config.toml
arch = "resnext"
model = "image embedding model"
dataset = "retinal OCT scans (Kermany 2017)"
train_examples = 98430
image_size = 64
crop_scale_min = 1
horizontal_flip = true
targets = ["finding"]
num_classes = 4
embedding_dim = 64
norm = "batchnorm"
activation = "silu"
depths = [2, 4, 2]
kernel_size = 3
stem = "deep"
avg_pool_shortcut = false
widths = [128, 256, 512]
am_softmax_margin = 0.1
am_softmax_scale = 30
init = "small_normal"
residual_init = "scaled_by_depth"
optimizer = "adamw"
lr = 0.0023
beta1 = 0.9
beta2 = 0.999
eps = 1e-06
grad_clip = 5.0
steps = 8500
batch_size = 256
epochs = 22.1
lr_schedule = "wsd"
decay_fraction = 0.4
final_lr_fraction = 0.01
warmup_steps = 170
weight_decay = 0.06
Rows from block 3 of a small image embedding model, named by matrix and row number. Rows with one number belong to one channel. Each number is 50 + 10 x the weight over its row's rms, rounded and kept within 0 to 99. All counts start at 0. After the name is the row's rms in percent of the matrix's.
After each channel's rows are labels from the 100 images, of 14848, where the channel reaches its highest value: "place" is the part of the image that holds the peak. Only what is clearly more common there than usual is listed. The data: retinal OCT scans (Kermany 2017).
# convs1: grouped (4 groups) 3x3 conv (model.blocks.3.convs.1.weight, 128x32x3x3, each kernel summed), inputs within the group 0-31
# convs2: expand pointwise conv (model.blocks.3.convs.2.weight, 256x128x1x1, transposed), outputs 0-85

convs1.72 098:48 49 41 64 36 55 38 40 38 49 35 54 46 58 48 48 34 55 66 56 62 54 33 36 34 54 42 39 37 50 56 43
convs2.72 120:56 44 60 46 62 43 76 52 51 62 54 58 36 53 46 52 53 44 43 34 48 47 42 50 29 57 30 68 38 55 32 47 50 37 50 60 32 62 53 62 30 54 52 39 47 65 52 49 39 58 52 29 65 49 25 45 43 67 48 47 47 44 48 53 42 41 24 46 44 49 44 44 46 71 58 60 35 54 27 45 45 59 36 39 71 41
place: centre

convs1.24 067:54 36 64 51 52 62 51 55 42 51 32 57 36 67 54 39 41 35 30 48 42 49 39 53 39 39 45 33 54 45 48 48
convs2.24 075:61 50 51 58 59 55 62 45 66 55 48 39 52 54 53 46 46 49 55 41 65 26 54 46 58 40 62 59 28 43 52 42 54 72 52 34 67 35 28 23 48 51 22 33 54 52 56 51 45 56 29 37 39 61 41 31 32 46 54 37 26 39 40 40 39 57 62 51 45 48 59 49 47 55 58 36 42 61 56 37 57 58 63 56 52 61
place: centre

convs1.88 085:53 32 40 52 51 53 47 38 45 42 41 47 47 32 41 56 47 41 35 35 62 48 54 47 44 35 33 69 38 48 46 36
convs2.88 106:37 46 60 56 38 59 34 39 63 37 44 40 40 29 55 50 43 55 43 69 41 33 60 52 56 57 57 43 53 57 50 68 50 54 46 61 46 54 39 45 51 58 42 55 58 56 53 64 55 62 48 82 45 54 52 51 49 65 52 47 67 62 35 54 65 57 57 52 44 70 52 42 52 29 44 62 49 56 62 41 57 42 58 59 35 42
place: centre; middle right

convs1.22 073:40 35 56 44 45 52 42 37 41 42 35 41 52 43 54 35 57 57 34 38 57 53 54 57 28 48 40 32 45 40 58 42
convs2.22 084:60 73 56 52 44 35 48 44 59 41 47 39 60 54 53 39 54 56 55 61 66 43 52 41 43 60 47 79 41 43 59 53 58 48 58 41 48 27 47 45 64 31 53 40 49 36 37 61 54 58 65 56 40 67 53 33 40 48 63 56 52 44 46 57 45 59 50 50 47 72 41 40 32 49 63 56 44 48 62 50 69 60 55 48 61 49
place: centre

convs1.7 088:46 63 55 42 38 25 42 39 53 38 50 42 41 39 49 54 60 66 58 46 59 55 33 43 57 62 42 63 43 46 60 46
convs2.7 101:46 53 46 65 53 45 43 41 44 30 50 47 52 41 42 43 34 63 41 50 57 52 43 41 44 71 36 59 44 44 34 48 64 39 43 63 34 58 49 40 48 44 36 69 46 48 52 63 55 59 62 66 46 60 53 47 43 70 51 47 45 67 39 64 52 54 53 46 47 62 36 29 71 43 52 65 50 34 45 53 71 56 37 43 52 43
place: middle left

convs1.93 134:55 41 43 55 51 60 44 42 29 48 58 59 33 53 39 53 42 55 49 48 58 44 42 54 55 46 30 63 31 52 51 27
convs2.93 087:43 41 38 38 54 52 44 41 42 39 57 49 31 40 49 65 43 63 48 50 44 48 48 44 48 58 47 56 30 40 50 51 55 47 43 39 38 37 43 59 65 46 34 59 49 36 55 67 51 59 46 58 57 42 41 54 46 34 48 53 55 68 54 65 54 51 48 40 59 56 49 62 43 49 55 64 31 43 48 41 47 59 51 53 54 48
place: middle left

convs1.17 121:54 37 41 55 48 48 44 58 44 50 51 57 46 44 63 66 61 24 28 42 31 53 48 58 38 42 40 39 51 50 55 52
convs2.17 077:50 51 41 36 43 47 51 56 46 44 56 59 36 49 47 30 57 45 47 52 48 49 34 56 45 54 39 46 63 55 36 34 47 52 54 57 38 71 62 55 64 47 34 63 42 41 42 65 52 51 47 44 36 31 61 65 65 55 47 55 60 41 62 71 38 45 42 44 41 52 47 41 67 59 47 49 63 48 50 53 46 40 32 44 60 51
place: middle left; middle right

convs1.83 079:43 42 47 42 44 54 46 35 45 43 61 44 60 50 35 53 46 48 19 50 47 49 49 57 60 43 29 51 40 63 54 36
convs2.83 091:44 41 35 46 57 50 62 54 42 52 47 45 44 32 43 52 36 47 46 54 37 42 63 65 55 35 47 55 49 56 48 62 55 49 40 47 50 41 38 57 56 60 62 59 59 80 60 53 43 48 42 53 56 51 66 43 47 42 53 67 41 61 48 61 49 51 61 54 59 53 56 47 57 48 37 48 53 53 58 36 52 44 59 60 40 45
place: middle right

convs1.86 119:57 57 45 64 34 56 39 50 46 61 33 51 52 40 51 63 39 41 69 59 64 54 42 37 36 55 45 54 41 38 48 38
convs2.86 088:57 68 37 61 46 53 64 64 48 62 42 46 41 63 40 39 56 45 53 40 53 68 28 51 37 55 33 45 61 48 40 38 38 43 56 55 49 54 63 60 48 41 61 66 42 60 49 55 56 55 61 48 48 39 52 66 64 37 54 40 47 37 72 40 45 56 36 40 51 46 35 48 48 68 60 38 51 36 40 70 75 43 43 49 57 48
place: centre; middle right

convs1.69 075:45 49 46 62 46 59 37 46 48 43 41 64 44 45 44 71 31 36 30 49 47 53 39 33 42 39 44 52 48 34 48 51
convs2.69 099:37 55 51 51 49 50 45 59 60 52 40 55 50 40 44 57 52 46 62 51 36 50 57 55 49 33 58 44 47 65 58 57 41 50 43 42 48 44 59 57 41 37 47 55 55 63 59 59 39 40 36 52 58 40 48 29 43 30 53 65 20 50 43 76 47 39 48 52 66 32 53 42 51 46 54 41 52 62 38 50 40 42 57 58 29 53
place: middle right

convs1.126 098:42 42 36 50 51 26 49 52 36 40 38 50 28 53 55 51 40 47 38 49 44 55 52 46 41 36 53 27 37 48 49 51
convs2.126 105:48 37 38 46 35 47 43 55 56 52 51 54 40 48 40 33 54 46 57 42 44 51 39 47 37 46 24 59 55 50 42 31 52 35 52 42 40 60 55 49 66 57 37 69 49 37 46 40 43 50 52 42 35 28 55 61 56 60 46 57 35 41 55 61 42 39 51 48 52 54 43 44 68 51 58 46 63 53 61 53 49 34 37 36 60 56
place: middle right

convs1.68 069:43 44 39 39 62 44 54 40 67 47 44 43 69 38 53 56 61 28 56 50 52 36 59 38 41 52 47 61 38 54 47 36
convs2.68 101:51 31 46 45 43 47 47 57 44 62 36 48 51 56 36 52 46 50 59 69 40 43 44 39 63 41 51 46 53 38 66 29 45 52 40 61 67 40 43 34 43 50 53 48 49 43 45 31 35 46 42 56 25 34 57 54 48 47 45 29 48 49 52 59 35 59 67 54 50 47 43 50 54 44 42 54 62 48 60 48 36 43 49 34 48 58
place: centre

convs1.119 060:81 47 56 55 41 44 32 55 52 54 40 36 47 28 44 50 52 48 47 53 47 53 50 47 50 65 63 48 33 44 55 42
convs2.119 108:62 51 41 49 49 71 49 39 37 50 42 50 57 48 50 57 37 57 63 40 41 42 55 50 75 53 62 40 37 42 64 41 46 66 50 59 64 50 47 37 42 39 50 52 61 54 64 41 36 39 51 44 38 57 53 35 32 48 54 55 37 60 50 53 46 64 72 40 50 44 51 59 57 58 36 51 41 56 67 41 54 53 70 46 49 51
place: centre

convs1.39 099:38 51 27 28 35 53 44 60 50 42 55 72 43 48 40 42 48 39 47 42 50 40 41 56 44 32 53 43 54 42 49 53
convs2.39 097:55 51 57 62 43 61 43 57 46 54 42 31 46 55 50 63 45 70 50 42 66 58 39 30 62 59 56 53 40 28 49 46 46 60 49 45 50 37 48 45 53 63 43 53 49 44 60 61 62 41 60 47 38 60 55 44 33 47 56 39 35 54 51 45 55 57 61 39 72 56 47 59 48 43 55 51 43 42 62 59 41 48 78 42 57 53
place: centre

convs1.59 094:43 46 34 49 33 49 54 44 40 40 40 43 36 47 33 36 45 44 54 32 37 35 35 63 47 44 48 43 53 39 50 58
convs2.59 098:55 38 49 57 38 42 52 46 58 46 70 74 40 43 48 44 61 49 44 72 58 57 48 66 42 56 43 42 45 52 43 45 51 35 58 63 34 37 58 53 47 31 42 61 49 52 47 39 82 50 51 60 58 44 52 60 48 37 57 61 58 43 45 62 57 45 45 58 42 74 63 39 40 66 58 60 53 52 61 62 47 52 46 57 55 51
place: centre

convs1.85 128:42 52 51 52 72 53 65 40 67 50 54 51 65 42 56 66 72 55 54 42 43 50 69 37 48 45 49 53 46 39 46 42
convs2.85 119:56 36 34 47 39 62 34 62 52 56 37 51 51 62 33 43 51 44 56 55 44 52 36 24 56 40 51 47 57 42 54 32 34 46 31 55 58 39 45 45 43 46 55 56 32 37 43 41 41 40 50 54 33 43 47 50 52 44 55 45 41 62 52 54 38 59 67 49 42 43 35 60 60 51 48 44 61 38 56 56 50 44 55 19 39 51
place: middle right

convs1.116 099:47 42 36 39 57 63 65 57 43 46 59 37 33 38 61 51 47 43 47 53 48 26 43 35 44 50 38 49 54 39 47 37
convs2.116 109:38 67 54 40 49 50 45 31 41 21 52 51 14 49 57 55 45 76 49 51 43 44 61 57 38 44 61 46 37 30 41 45 52 56 41 31 46 47 43 46 57 49 37 61 53 42 47 71 46 55 24 45 47 49 49 54 39 49 38 41 48 61 53 54 44 53 50 54 34 41 58 47 45 51 52 67 50 38 46 35 29 77 46 54 44 46
place: middle right; middle left

convs1.2 080:50 56 30 56 45 51 37 52 63 43 27 40 61 47 55 39 61 41 49 36 49 59 57 48 56 67 41 65 53 48 65 44
convs2.2 106:41 58 39 53 46 46 41 54 33 56 39 49 58 45 42 36 47 58 45 48 64 44 34 46 53 63 42 55 66 61 47 44 36 44 55 59 45 49 51 54 32 30 49 70 36 39 37 48 44 49 46 58 41 46 60 50 61 43 52 52 48 36 66 64 49 49 56 36 54 47 31 47 54 32 56 45 78 56 35 55 63 50 43 43 49 42
place: middle left; middle right

convs1.36 085:46 55 41 38 40 57 61 65 54 42 58 47 53 45 35 46 51 49 33 50 48 39 46 47 26 46 62 42 43 52 33 29
convs2.36 101:56 56 49 50 44 49 37 57 37 48 47 37 38 54 42 48 44 73 61 33 65 54 49 35 57 61 55 72 39 39 40 49 51 54 36 53 40 33 56 67 47 56 34 57 48 37 55 57 62 39 53 50 39 51 60 35 36 38 53 55 30 52 45 56 57 57 56 30 68 53 39 43 52 39 70 62 48 46 57 59 47 45 71 58 50 51
place: centre

convs1.52 106:58 55 60 52 50 53 69 46 54 54 36 72 62 60 63 66 36 56 44 50 64 43 31 51 47 51 39 59 52 47 43 58
convs2.52 083:49 31 32 56 32 61 38 50 52 40 44 58 44 42 39 56 61 45 59 60 35 39 43 43 61 42 56 50 54 36 40 51 44 50 39 57 46 49 59 35 54 35 43 36 37 47 71 46 48 52 28 52 31 43 49 52 61 43 61 51 42 54 50 55 45 59 57 54 30 60 39 55 50 67 51 52 43 42 62 48 35 50 67 29 36 48
place: middle right

convs1.44 067:74 54 42 52 31 63 66 44 42 54 48 48 49 53 48 36 47 56 46 33 45 42 29 50 43 58 57 42 39 55 38 52
convs2.44 101:44 36 47 57 34 54 34 38 47 36 63 70 52 38 52 41 54 51 49 58 34 48 52 45 43 62 46 43 50 37 23 54 60 46 52 76 36 60 59 31 50 47 39 36 63 54 56 61 57 52 38 62 40 47 40 51 50 56 40 49 51 49 35 47 55 54 57 55 34 76 54 55 58 54 48 50 53 46 66 49 44 61 63 57 33 58
place: centre; middle right

convs1.37 113:60 61 45 49 48 29 51 45 56 30 38 48 39 44 35 38 43 39 58 52 36 45 44 65 56 43 51 49 52 35 62 65
convs2.37 107:50 43 60 62 39 33 46 52 54 56 54 50 38 58 54 43 54 46 43 66 63 58 53 55 41 43 43 31 44 47 36 64 45 33 39 67 29 37 50 52 45 24 48 40 47 56 41 59 60 49 49 55 62 41 27 50 50 47 53 56 60 54 46 54 58 36 33 56 42 50 57 38 30 41 64 59 34 55 43 55 43 54 31 54 54 46
place: centre

convs1.4 113:43 47 45 47 40 45 25 42 44 45 53 48 48 30 52 47 51 33 38 37 44 48 46 53 39 33 33 47 49 44 48 30
convs2.4 098:41 50 56 58 30 47 47 49 67 44 51 60 30 48 55 40 59 51 50 66 21 44 47 59 39 17 60 45 37 36 43 38 55 44 39 27 50 47 59 45 61 43 50 43 46 52 48 53 54 61 55 52 45 48 46 32 46 48 58 48 43 45 44 58 37 58 48 59 39 46 57 44 48 51 52 61 37 58 60 44 43 58 44 63 58 51
place: centre

convs1.20 058:55 38 50 51 47 62 45 56 45 50 44 57 37 52 61 43 32 41 28 52 34 42 44 63 42 40 36 39 60 39 37 41
convs2.20 082:61 51 49 57 59 56 61 40 55 52 49 52 43 51 51 48 51 46 53 33 54 35 51 52 54 38 59 60 30 48 49 33 51 71 57 46 65 53 38 38 42 55 29 52 50 47 53 45 45 52 39 37 46 57 44 35 36 57 46 37 23 37 40 45 35 57 66 53 39 44 57 46 47 59 42 50 46 58 48 46 42 57 64 50 49 50
place: centre

convs1.65 137:57 44 38 36 40 31 48 42 47 48 38 55 52 32 44 47 51 30 42 49 32 46 56 56 35 41 37 47 41 48 41 38
convs2.65 108:43 45 59 42 47 57 41 61 45 53 55 67 44 49 62 45 53 43 43 52 48 52 47 50 54 51 59 56 61 54 58 46 36 66 45 78 57 71 54 47 62 49 54 51 49 43 50 57 56 65 39 50 40 60 45 62 56 63 55 31 67 53 51 27 41 52 52 58 35 60 57 47 42 36 55 59 46 51 74 59 30 44 39 57 56 51
place: middle right

convs1.9 141:48 27 58 50 42 56 49 48 36 46 43 51 46 53 51 53 65 41 27 40 48 57 48 55 29 47 45 26 48 47 60 48
convs2.9 081:74 48 51 40 43 38 52 54 56 41 53 48 45 58 43 44 49 45 46 70 50 35 51 42 46 65 38 64 43 29 45 40 62 57 61 46 52 55 54 49 60 48 42 48 47 43 42 51 49 62 50 39 28 54 61 62 46 55 60 35 50 59 44 53 22 62 31 46 36 68 42 40 52 73 55 60 54 31 53 51 44 72 57 44 65 47
place: middle right

convs1.23 119:57 40 54 55 58 54 35 46 44 53 41 56 56 41 54 56 62 68 36 46 60 61 58 62 37 54 41 40 57 36 65 30
convs2.23 093:56 48 36 34 49 40 51 63 34 53 38 41 55 56 30 28 51 66 60 58 48 51 40 28 48 56 34 68 59 36 42 44 41 50 45 61 37 35 60 54 63 34 52 44 43 42 48 46 47 48 46 43 39 47 55 55 58 27 65 44 42 47 52 59 41 56 41 32 54 74 30 46 50 50 49 47 61 42 45 60 64 47 48 30 56 48
place: top right

convs1.46 108:69 62 45 61 32 41 56 28 33 53 42 48 45 49 37 41 43 50 40 48 47 34 34 45 47 57 44 49 46 42 41 46
convs2.46 104:40 40 47 51 34 65 33 40 52 40 65 64 55 37 65 52 47 47 44 60 34 46 56 47 61 56 60 32 48 39 26 56 67 49 63 65 43 57 49 40 54 43 47 38 52 46 59 64 63 52 38 62 41 47 47 45 52 55 48 46 66 47 30 48 54 55 63 60 32 69 60 55 57 40 48 55 47 47 77 49 40 61 62 59 32 55
place: middle right

convs1.32 133:22 33 57 43 51 54 41 55 49 54 57 49 56 48 50 61 53 61 64 33 54 49 43 48 37 63 63 52 40 49 47 30
convs2.32 079:43 54 54 43 49 49 48 56 44 38 31 50 44 60 44 58 48 66 52 39 50 51 30 46 71 44 65 53 46 48 51 20 46 57 52 55 34 43 48 44 55 31 44 60 43 50 67 46 53 44 53 53 46 60 53 43 49 53 30 52 43 77 55 52 35 46 41 43 46 42 32 78 43 57 52 28 45 69 38 46 48 56 63 37 72 44
place: centre

convs1.98 087:36 37 42 42 52 60 52 55 46 29 52 41 35 37 52 46 31 36 39 46 45 52 36 37 39 37 52 45 53 38 45 52
convs2.98 070:62 59 65 40 53 45 59 36 41 28 52 56 53 51 57 46 53 57 52 44 58 37 60 52 54 55 54 45 23 44 61 34 53 65 66 51 63 56 34 41 64 47 44 59 59 48 43 49 52 54 43 47 52 64 49 32 22 52 48 56 42 58 37 62 51 49 48 40 44 53 44 47 63 51 63 79 62 56 43 28 68 61 51 56 65 44
place: top right; middle right