{"horizontal_flip": true, "num_classes": 4, "embedding_dim": 64, "am_softmax_margin": 0.1, "am_softmax_scale": 30, "init": "small_normal", "batch_size": 256, "lr_schedule": "wsd"}
Rows from block 2 of a small image embedding model, named by matrix and row number. Rows with one number belong to one channel. Each number is 128 + 24 x the weight over its row's rms, rounded and kept within 0 to 255. All counts start at 0. Numbers have three digits each.
After each channel's rows are labels from the 100 images, of 14848, where the channel reaches its highest value: "responds to" is what is common among them. Only what is clearly more common there than usual is listed. The data: retinal OCT scans (Kermany 2017).
# convs1: grouped (4 groups) 3x3 conv, stride 2 (model.blocks.2.convs.1.weight, 128x32x3x3, each kernel summed), inputs within the group 0-31
# convs2: expand pointwise conv (model.blocks.2.convs.2.weight, 256x128x1x1, transposed), outputs 0-127

convs1.73:134120087101180118096159128140123144143135130113129110095116130135117147107061139087149153140114
convs2.73:125129099133088132098109070112134158096088113073054138081123138089128160101091151109092107150129109121114124143135089094131100135140122130095122129110117146109107123083082149129095100142140125138093127137105105109099109127156131100131134119110126092177110100118098134095193160138108129131095126137142134125112124128090116116124106087116106113114079193140138108129165111121106099116133
responds to: finding: normal

convs1.50:170176110130154123157140122117176133153106131134155109132132155118130183130102135127157113172129
convs2.50:115097152122118126102122123139113118088152117114162132148119093123128119125098138119136147117110131121100132116151163136170110106157100115097102103165176108120145119141147125084172104118122149094118128123131156099109146128132133149082101131176143135107086111133151120105105094138097169117127156136140120108130121090129148140138134203119108196146103126140131103113106110134095138121149
responds to: finding: drusen

convs1.61:120123080140139136140158129125089131133114120141142100065157136101159103143091113145136166111153
convs2.61:127161123139121149111118123121147135074124138116133136138159116122085140129101135088151161160119145138116158161132150147122116105119076141113102110149168141153165129136151100102135134072150182166145170134133098128143143121095122154106108122186095157125166118121111120126128128108120150046129158098112152118135173144141171109137134162151151159158074118167156118126111147115110170172162
responds to: finding: drusen

convs1.16:172107136169148133142106153151132095105113156084121135111148119174138105175157121122126150134117
convs2.16:114106156128147116147116096118116137124170085152130109097104110112103106125137135093073136105106112129124144126116106112181124099145134138149079098145143125128122115092095136143121093069079115074151139081126140098094155093177131099117093120150114128099121147129149074126118122117135149124121131121131102074129099078063103098149140122147128148112146086111112128133114087137127114118109
responds to: finding: diabetic macular edema

convs1.65:125093146093125165153111097097131134124149149122117112139152120163102152112166159114090102086117
convs2.65:092143147125118131114149129172121121131137129085149125172106116128087096133120114104158138111121098114119129137126155135144110121164083128083104099113132118110127176136158152126130139108125156096153117143153147116138144098158103163111099136141109138137147128143189117074125119146104164136106144110124148126168109104061158113108112142154114139147141142140155124124119138161123135117152
responds to: finding: drusen

convs1.32:138141082124148130138149124120119138139095080138156089105171129098140119134075112131146138141168
convs2.32:131166116142135148110128134131143130066139149108150130129140130126086127151112134105149151150106155106119134152133134129145109128125087132115119119169154130148149122133150106100125132106153184187139143132158115124128173121123133166074111138198125143115128126126112115144127120130124152072129156088145170136136165161156171111144146170159120168174082107173162131132135142134105163145159
responds to: finding: drusen

convs1.37:089110179129131111102116145145099150151148108156129167154140117159083094122142160114110126134150
convs2.37:134070089132133122099118068077138136129089140119111112094143179108130097097100173126103085174114126141114147153096094091129105109120121142121150097141098122129101114111099141133100127134115128085115109134120130129124119109173115089109139122112081117137111100114098098093188146158109152146133128146138096105130126065111097085082134111114114169135054167121123093105112138115121099137157
responds to: finding: diabetic macular edema

convs1.9:111122159150149095132096108130105087141131121148129105122148143134147072111130116135149086186140
convs2.9:082140132143155114136166125082101110118170137148136159112103141130125119097110112150116131109093088092134121103161138119120115153137120092126096125121131124139106118095113161104112097102104124091156098096094099114120118132182128169107080169118132117076093141187101135098106095159125133096117114125124116093140095103073097105124092135123082110131138086120109154120079117112130115136121
responds to: finding: diabetic macular edema

convs1.120:107123103155119140098140143138141118122169111153124207151138138157136102106173112122140109122116
convs2.120:126134118103099135129120109098116161105099114134116089096105078094116119118109112078129132086135104132129119109160087104118134132154111182158089091111147120128103138094122130160117122098112119127138129091098098081130129135131143113120135087117135148120095109102107094137113119126158126160098108098096128133124094139099095106148105104097114112083111129132116073121078097103102102111146
responds to: finding: diabetic macular edema

convs1.15:126083145143131120128092114104126111132118103143110094117148120127153127104116101145142084202150
convs2.15:085138139135147100118170137100107103131147131133127155115121143139140128097098092129120136086119092092134105098105132118129099126121136126114126132106105122145115132106118134081126118096095152091101127121086080147114119106182113134118096168079107114129091113146109151082146160203135147061101131160110129090149123089090119103138106120153080090131112132128132154143120139113091106131125
responds to: finding: diabetic macular edema

convs1.75:148141139131166163082115137141144133128096193108089140127120137109120104140111083110140126142101
convs2.75:145141145149093109131164122147157155122139113121130145087092104140083147102111124142137154172140109099160132152181138133122184157112124104119103102138122088181097080111145178088126120146130126083099124112150109115118129164150108133142115133129158146109094132154129129140139167146116145148090147122191142152147118110087104121099119131148120143143120174132108126103130114102127119113167
responds to: finding: choroidal neovascularization

convs1.103:127094126118136114118142120152088095096097089148117127114110131117124117113124083092083110095091
convs2.103:158106147100113105134094099088131116118125138135141101128151155107157139102104126150116088143096156182147128139091107113119135119158138123156078137130137091120077170142129118116081092084180107126095103105126134144145135170130124118110091094126107154143114145100092096152144123052162144145126121133162118100113130095069115140147103107114123148140126140118096122095126139159133140124153
responds to: finding: normal

convs1.23:136116134102159117153133085140128117094157138112134143116097118116089140164159122137139127057107
convs2.23:149153124125093145101115136155136116109136094113135113142120128109123105131133131119135129093137148157133106156166109119120126081192093136140142111161145132108135134149141136104126119134134120128142086103101135108108203127096146177080087110181145132090141108110143079154100102111146112119140119107114178118136121114128159120102095146119119106137111122130166118128050134147107138129151
responds to: finding: drusen

convs1.5:108134115093146139116139095116127123122114130112099101128089171080076111132112168112118147107156
convs2.5:105115128181138154154140155093126140112161151137132149132150135127145161164143133159123145158162132155114106106090144158115079142104123137136134173156170207165134105135126113132121124119116146126157169141190116122150143099146166124137120152171130135164111123145114109133152125119093132125178128126102092101135154130137165164144188162163156150137126144140142132137156130122114155150131
responds to: finding: diabetic macular edema

convs1.26:132123094090117138113156134142157144153134146108115109130097136088112141123114183129149131067156
convs2.26:150122110124108132142091088106155139144125137112113123089137091105126185125130130151131119122150104161174161148145102137103169120118133133131152142134103130130148128149128118113109127138163121149144142144134106154136124198169180118177088108137135179104138077098086114164133139086124103125086123108133108131102153155142144153107144119100164138159115140157131127126131131129107132133146
responds to: finding: normal

convs1.81:085119130124109103062147139151120121112131107103136080116104160136103138151098122108160114153127
convs2.81:160091111093062132092104083112138164108115131093080113092135125115114129122122163090130108133100130151145148172158093097103162102117137138109139138098114107121154130072098141125106117151137132130101178121137143121114110167127138091149131105131136176115140092101134081138151104146146121140078139129147107131099081107113125144124147100083162154131077138092127097114132117107100122151142
responds to: finding: normal

convs1.71:132130129105121128172079084104140120113127129121117147147128094146102140104125161126087127065116
convs2.71:110133144143119100120154133154093083154158115115162173180100121128086060140137118140150137161088087110107140133158139129146112134148113121100091105142130101135112152139139155116143125111135134072161110156132155152146139104133096158130097143134112153101138125172163133091107088115138166137136138129142157135143104083078135090106108152154106153141142129125151138133138125127113124112136
responds to: finding: choroidal neovascularization; finding: drusen

convs1.78:135156122121106122121080097108143114118096147123075147125108105126139120077131141149093126079117
convs2.78:135090137133138087151160120136115083102165094126133156167089124139096038122133084190115130108150119109083113100116135127158090131145113134124133120142150116144114123121112114131151082113116159099159086128117115144135147131112105129135064144113115088086130140145123131125089099139149157105126150107154119130126136118092091111150132134162091110120161128125147135131108143129117127075089
responds to: finding: choroidal neovascularization

convs1.22:146115069106116133148116139103136175099150145127115104134144117128152186096120107087112120122126
convs2.22:119056101113080126103119118168132161132099116123078102122122112090125099107123177106125115177100124128130121186137082098137121164143094130084156127119160128126094144073075133120113151151124101102104150161138121145155131099115108106147123108139123111136111092087101099110159115114109140151101163145138128152106068099127091128140134103097122148145108106108121070149120125114111094182104
responds to: finding: diabetic macular edema

convs1.82:143091110077189143118103104117126148132121131141115124111160099129113113099102116094130117090101
convs2.82:111134133161150117101146143147106137162136090127150141134110132159143100117161120110147114120105104105151111097133164136116102116111117126133157136131164135074123113154138144098161059131102126118166121097172162084110097136156095132107160165153173110104082133144171105114112135109046123182142178130136118128155130108087131174115137156120112156128100152106133120117113121143157121121156
responds to: finding: choroidal neovascularization

convs1.1:167124100160114172174152130134166101118120120088116120122123112154141166102131121102110159105138
convs2.1:145064139109140122108134122100121120113089118096116115109125105142159094139119142120145120120094136126162108141090125113126122118111145122126160125100119118151145130135140092138126108159152132131114156112145096116150126166112150051144126132106152100123132121094138131144131118081093131162109147145106097122105084097100127140124151133131159181130108163085141101094142120119124146083151
responds to: finding: diabetic macular edema

convs1.43:137141096150144113172125111100126109140082130096129100104135142101114148146083073111123113144106
convs2.43:145111102123099131106135130162119099079146096128148140187141099123087127127104127147113137095129127116071149108151121130162131121209104087109151100157132127133162146139152110110140134102139132130155118134145141134123145152086113117138106120154120132114139126081171140109089091108165125086139127085124147132101138095159154112158132186131138117131134134157128119143110130135089152115113
responds to: finding: drusen

convs1.20:144106070120106164141142137130170120132118122106109105126109132134143160087094149118107155080139
convs2.20:148070125134080106135130105101143116142114154089099129113134132129132106123121145116132111104126129157150103152123111126146134103146124119121190149104154108137150143130120096113121135183139137127147139113145129139147113171128167064147092136134179148093137103107135117128118126104112156147091160149124103117091119106110148174113117128106137152148139134126154135125115114136108147095160
responds to: finding: normal

convs1.77:148133120113134106100140114114103139146132132133122156089086101161132089127134111069115125121072
convs2.77:133146098135155123136122112145135185110169127118111137125101102137156155120135131122089115105101171104129105125177095133131139108153132150129130127144099081088126122112081172134106093161113123125143140105125138107109149147121148128112129120145103120131163187181109110159145127115141133118080139101190155080134102147057150130093138123144129132143164154092121139076097141118136126178146
responds to: finding: diabetic macular edema

convs1.85:171093112136143139141117115103107131137083123134116091075126109132123129131144113073088140105108
convs2.85:126157144150118124113107083093117108100116107131105130126133126126123164106124154103107123121139141134122112110132139140116129114102116112145089146115177128111129134102103135135160088108120184139111084084162093091084118107140121144107129153149126108132114113134094153127126156176078143115111155139141093098183126151096104183139112136132110134118091167117142117140113090150113125140138
responds to: finding: diabetic macular edema

convs1.21:119171134128134135132103156124127184148140149149178114187126146103120157122135123140115099155108
convs2.21:118118137148125121101153111076121126110119130117095105114101125120129121083101130168110120150122136126113141124156100112112132125125125099129095142122110118123124085082096172093100127085094120118094143172100115156126118130129123131128061146136110115116102144132086077118114115100090114122117140114133127122131132129099102138091100121130134113119134127079090139047130117106119132187111
responds to: finding: diabetic macular edema

convs1.35:089118107108136118131126135129082102116174111119118137099173149137144107157102120142095103079143
convs2.35:152100154123113126128107103069198170142119155109121098088132111115111123096128138117110117143114116147129111153122121123134156114136114122108144122117139100125154141130104131109142142159130138128097170153149139168150108169131161079129111100102148140124134079090099117153150137154093095141105113118128103121113128142122134119120124121116158149137122125126125099127153121112125131136158
responds to: finding: normal

convs1.101:118115183115156156153172129073114114106114110104162134126136107134120146108085109115130106112112
convs2.101:142127120134122138116128106160142170132112138122102100131115083122118130131105129129094089157153124120132111166160117119121111154095130130093156115111110120084157099102085163128127143091104131100052232154154107146165111123100130044165130098127133125131166134081089097125134135108114118141123164099109144086145089083064155103157154114118182127130094126065091096088166138124122130194097
responds to: finding: diabetic macular edema

convs1.80:072109146128135130086172157153125136112138109119137092125121163132104139140107117097152103176129
convs2.80:159089109103063144104111096120155165111096127102058104101133115104118113118105149089128106136118115145136129163144077093114156102112122152124131130090131115107153122089088139113111129153146113126101156120126138108134114166130144074139130089125136155132139096092120081151165115142121124134070139128141111138095069104126125141102138085099169143123086143096116092112129116109123115145139
responds to: finding: normal

convs1.55:091117114161106115103145088152121113147110153133104107097147097126185108121148126165129163110123
convs2.55:126120108104102147111121105125122166091104120100086109108131110098124122094102134097087126145118105112098194144155059101104106126138130136120108129130138118147127136059061139118099142104141133142134155146114112137111121145123120119140139102146078130130114088111107103150163115133165146107103141122106119143093080157128120136111132088103138123112100100104108102096120099094113083144125
responds to: finding: normal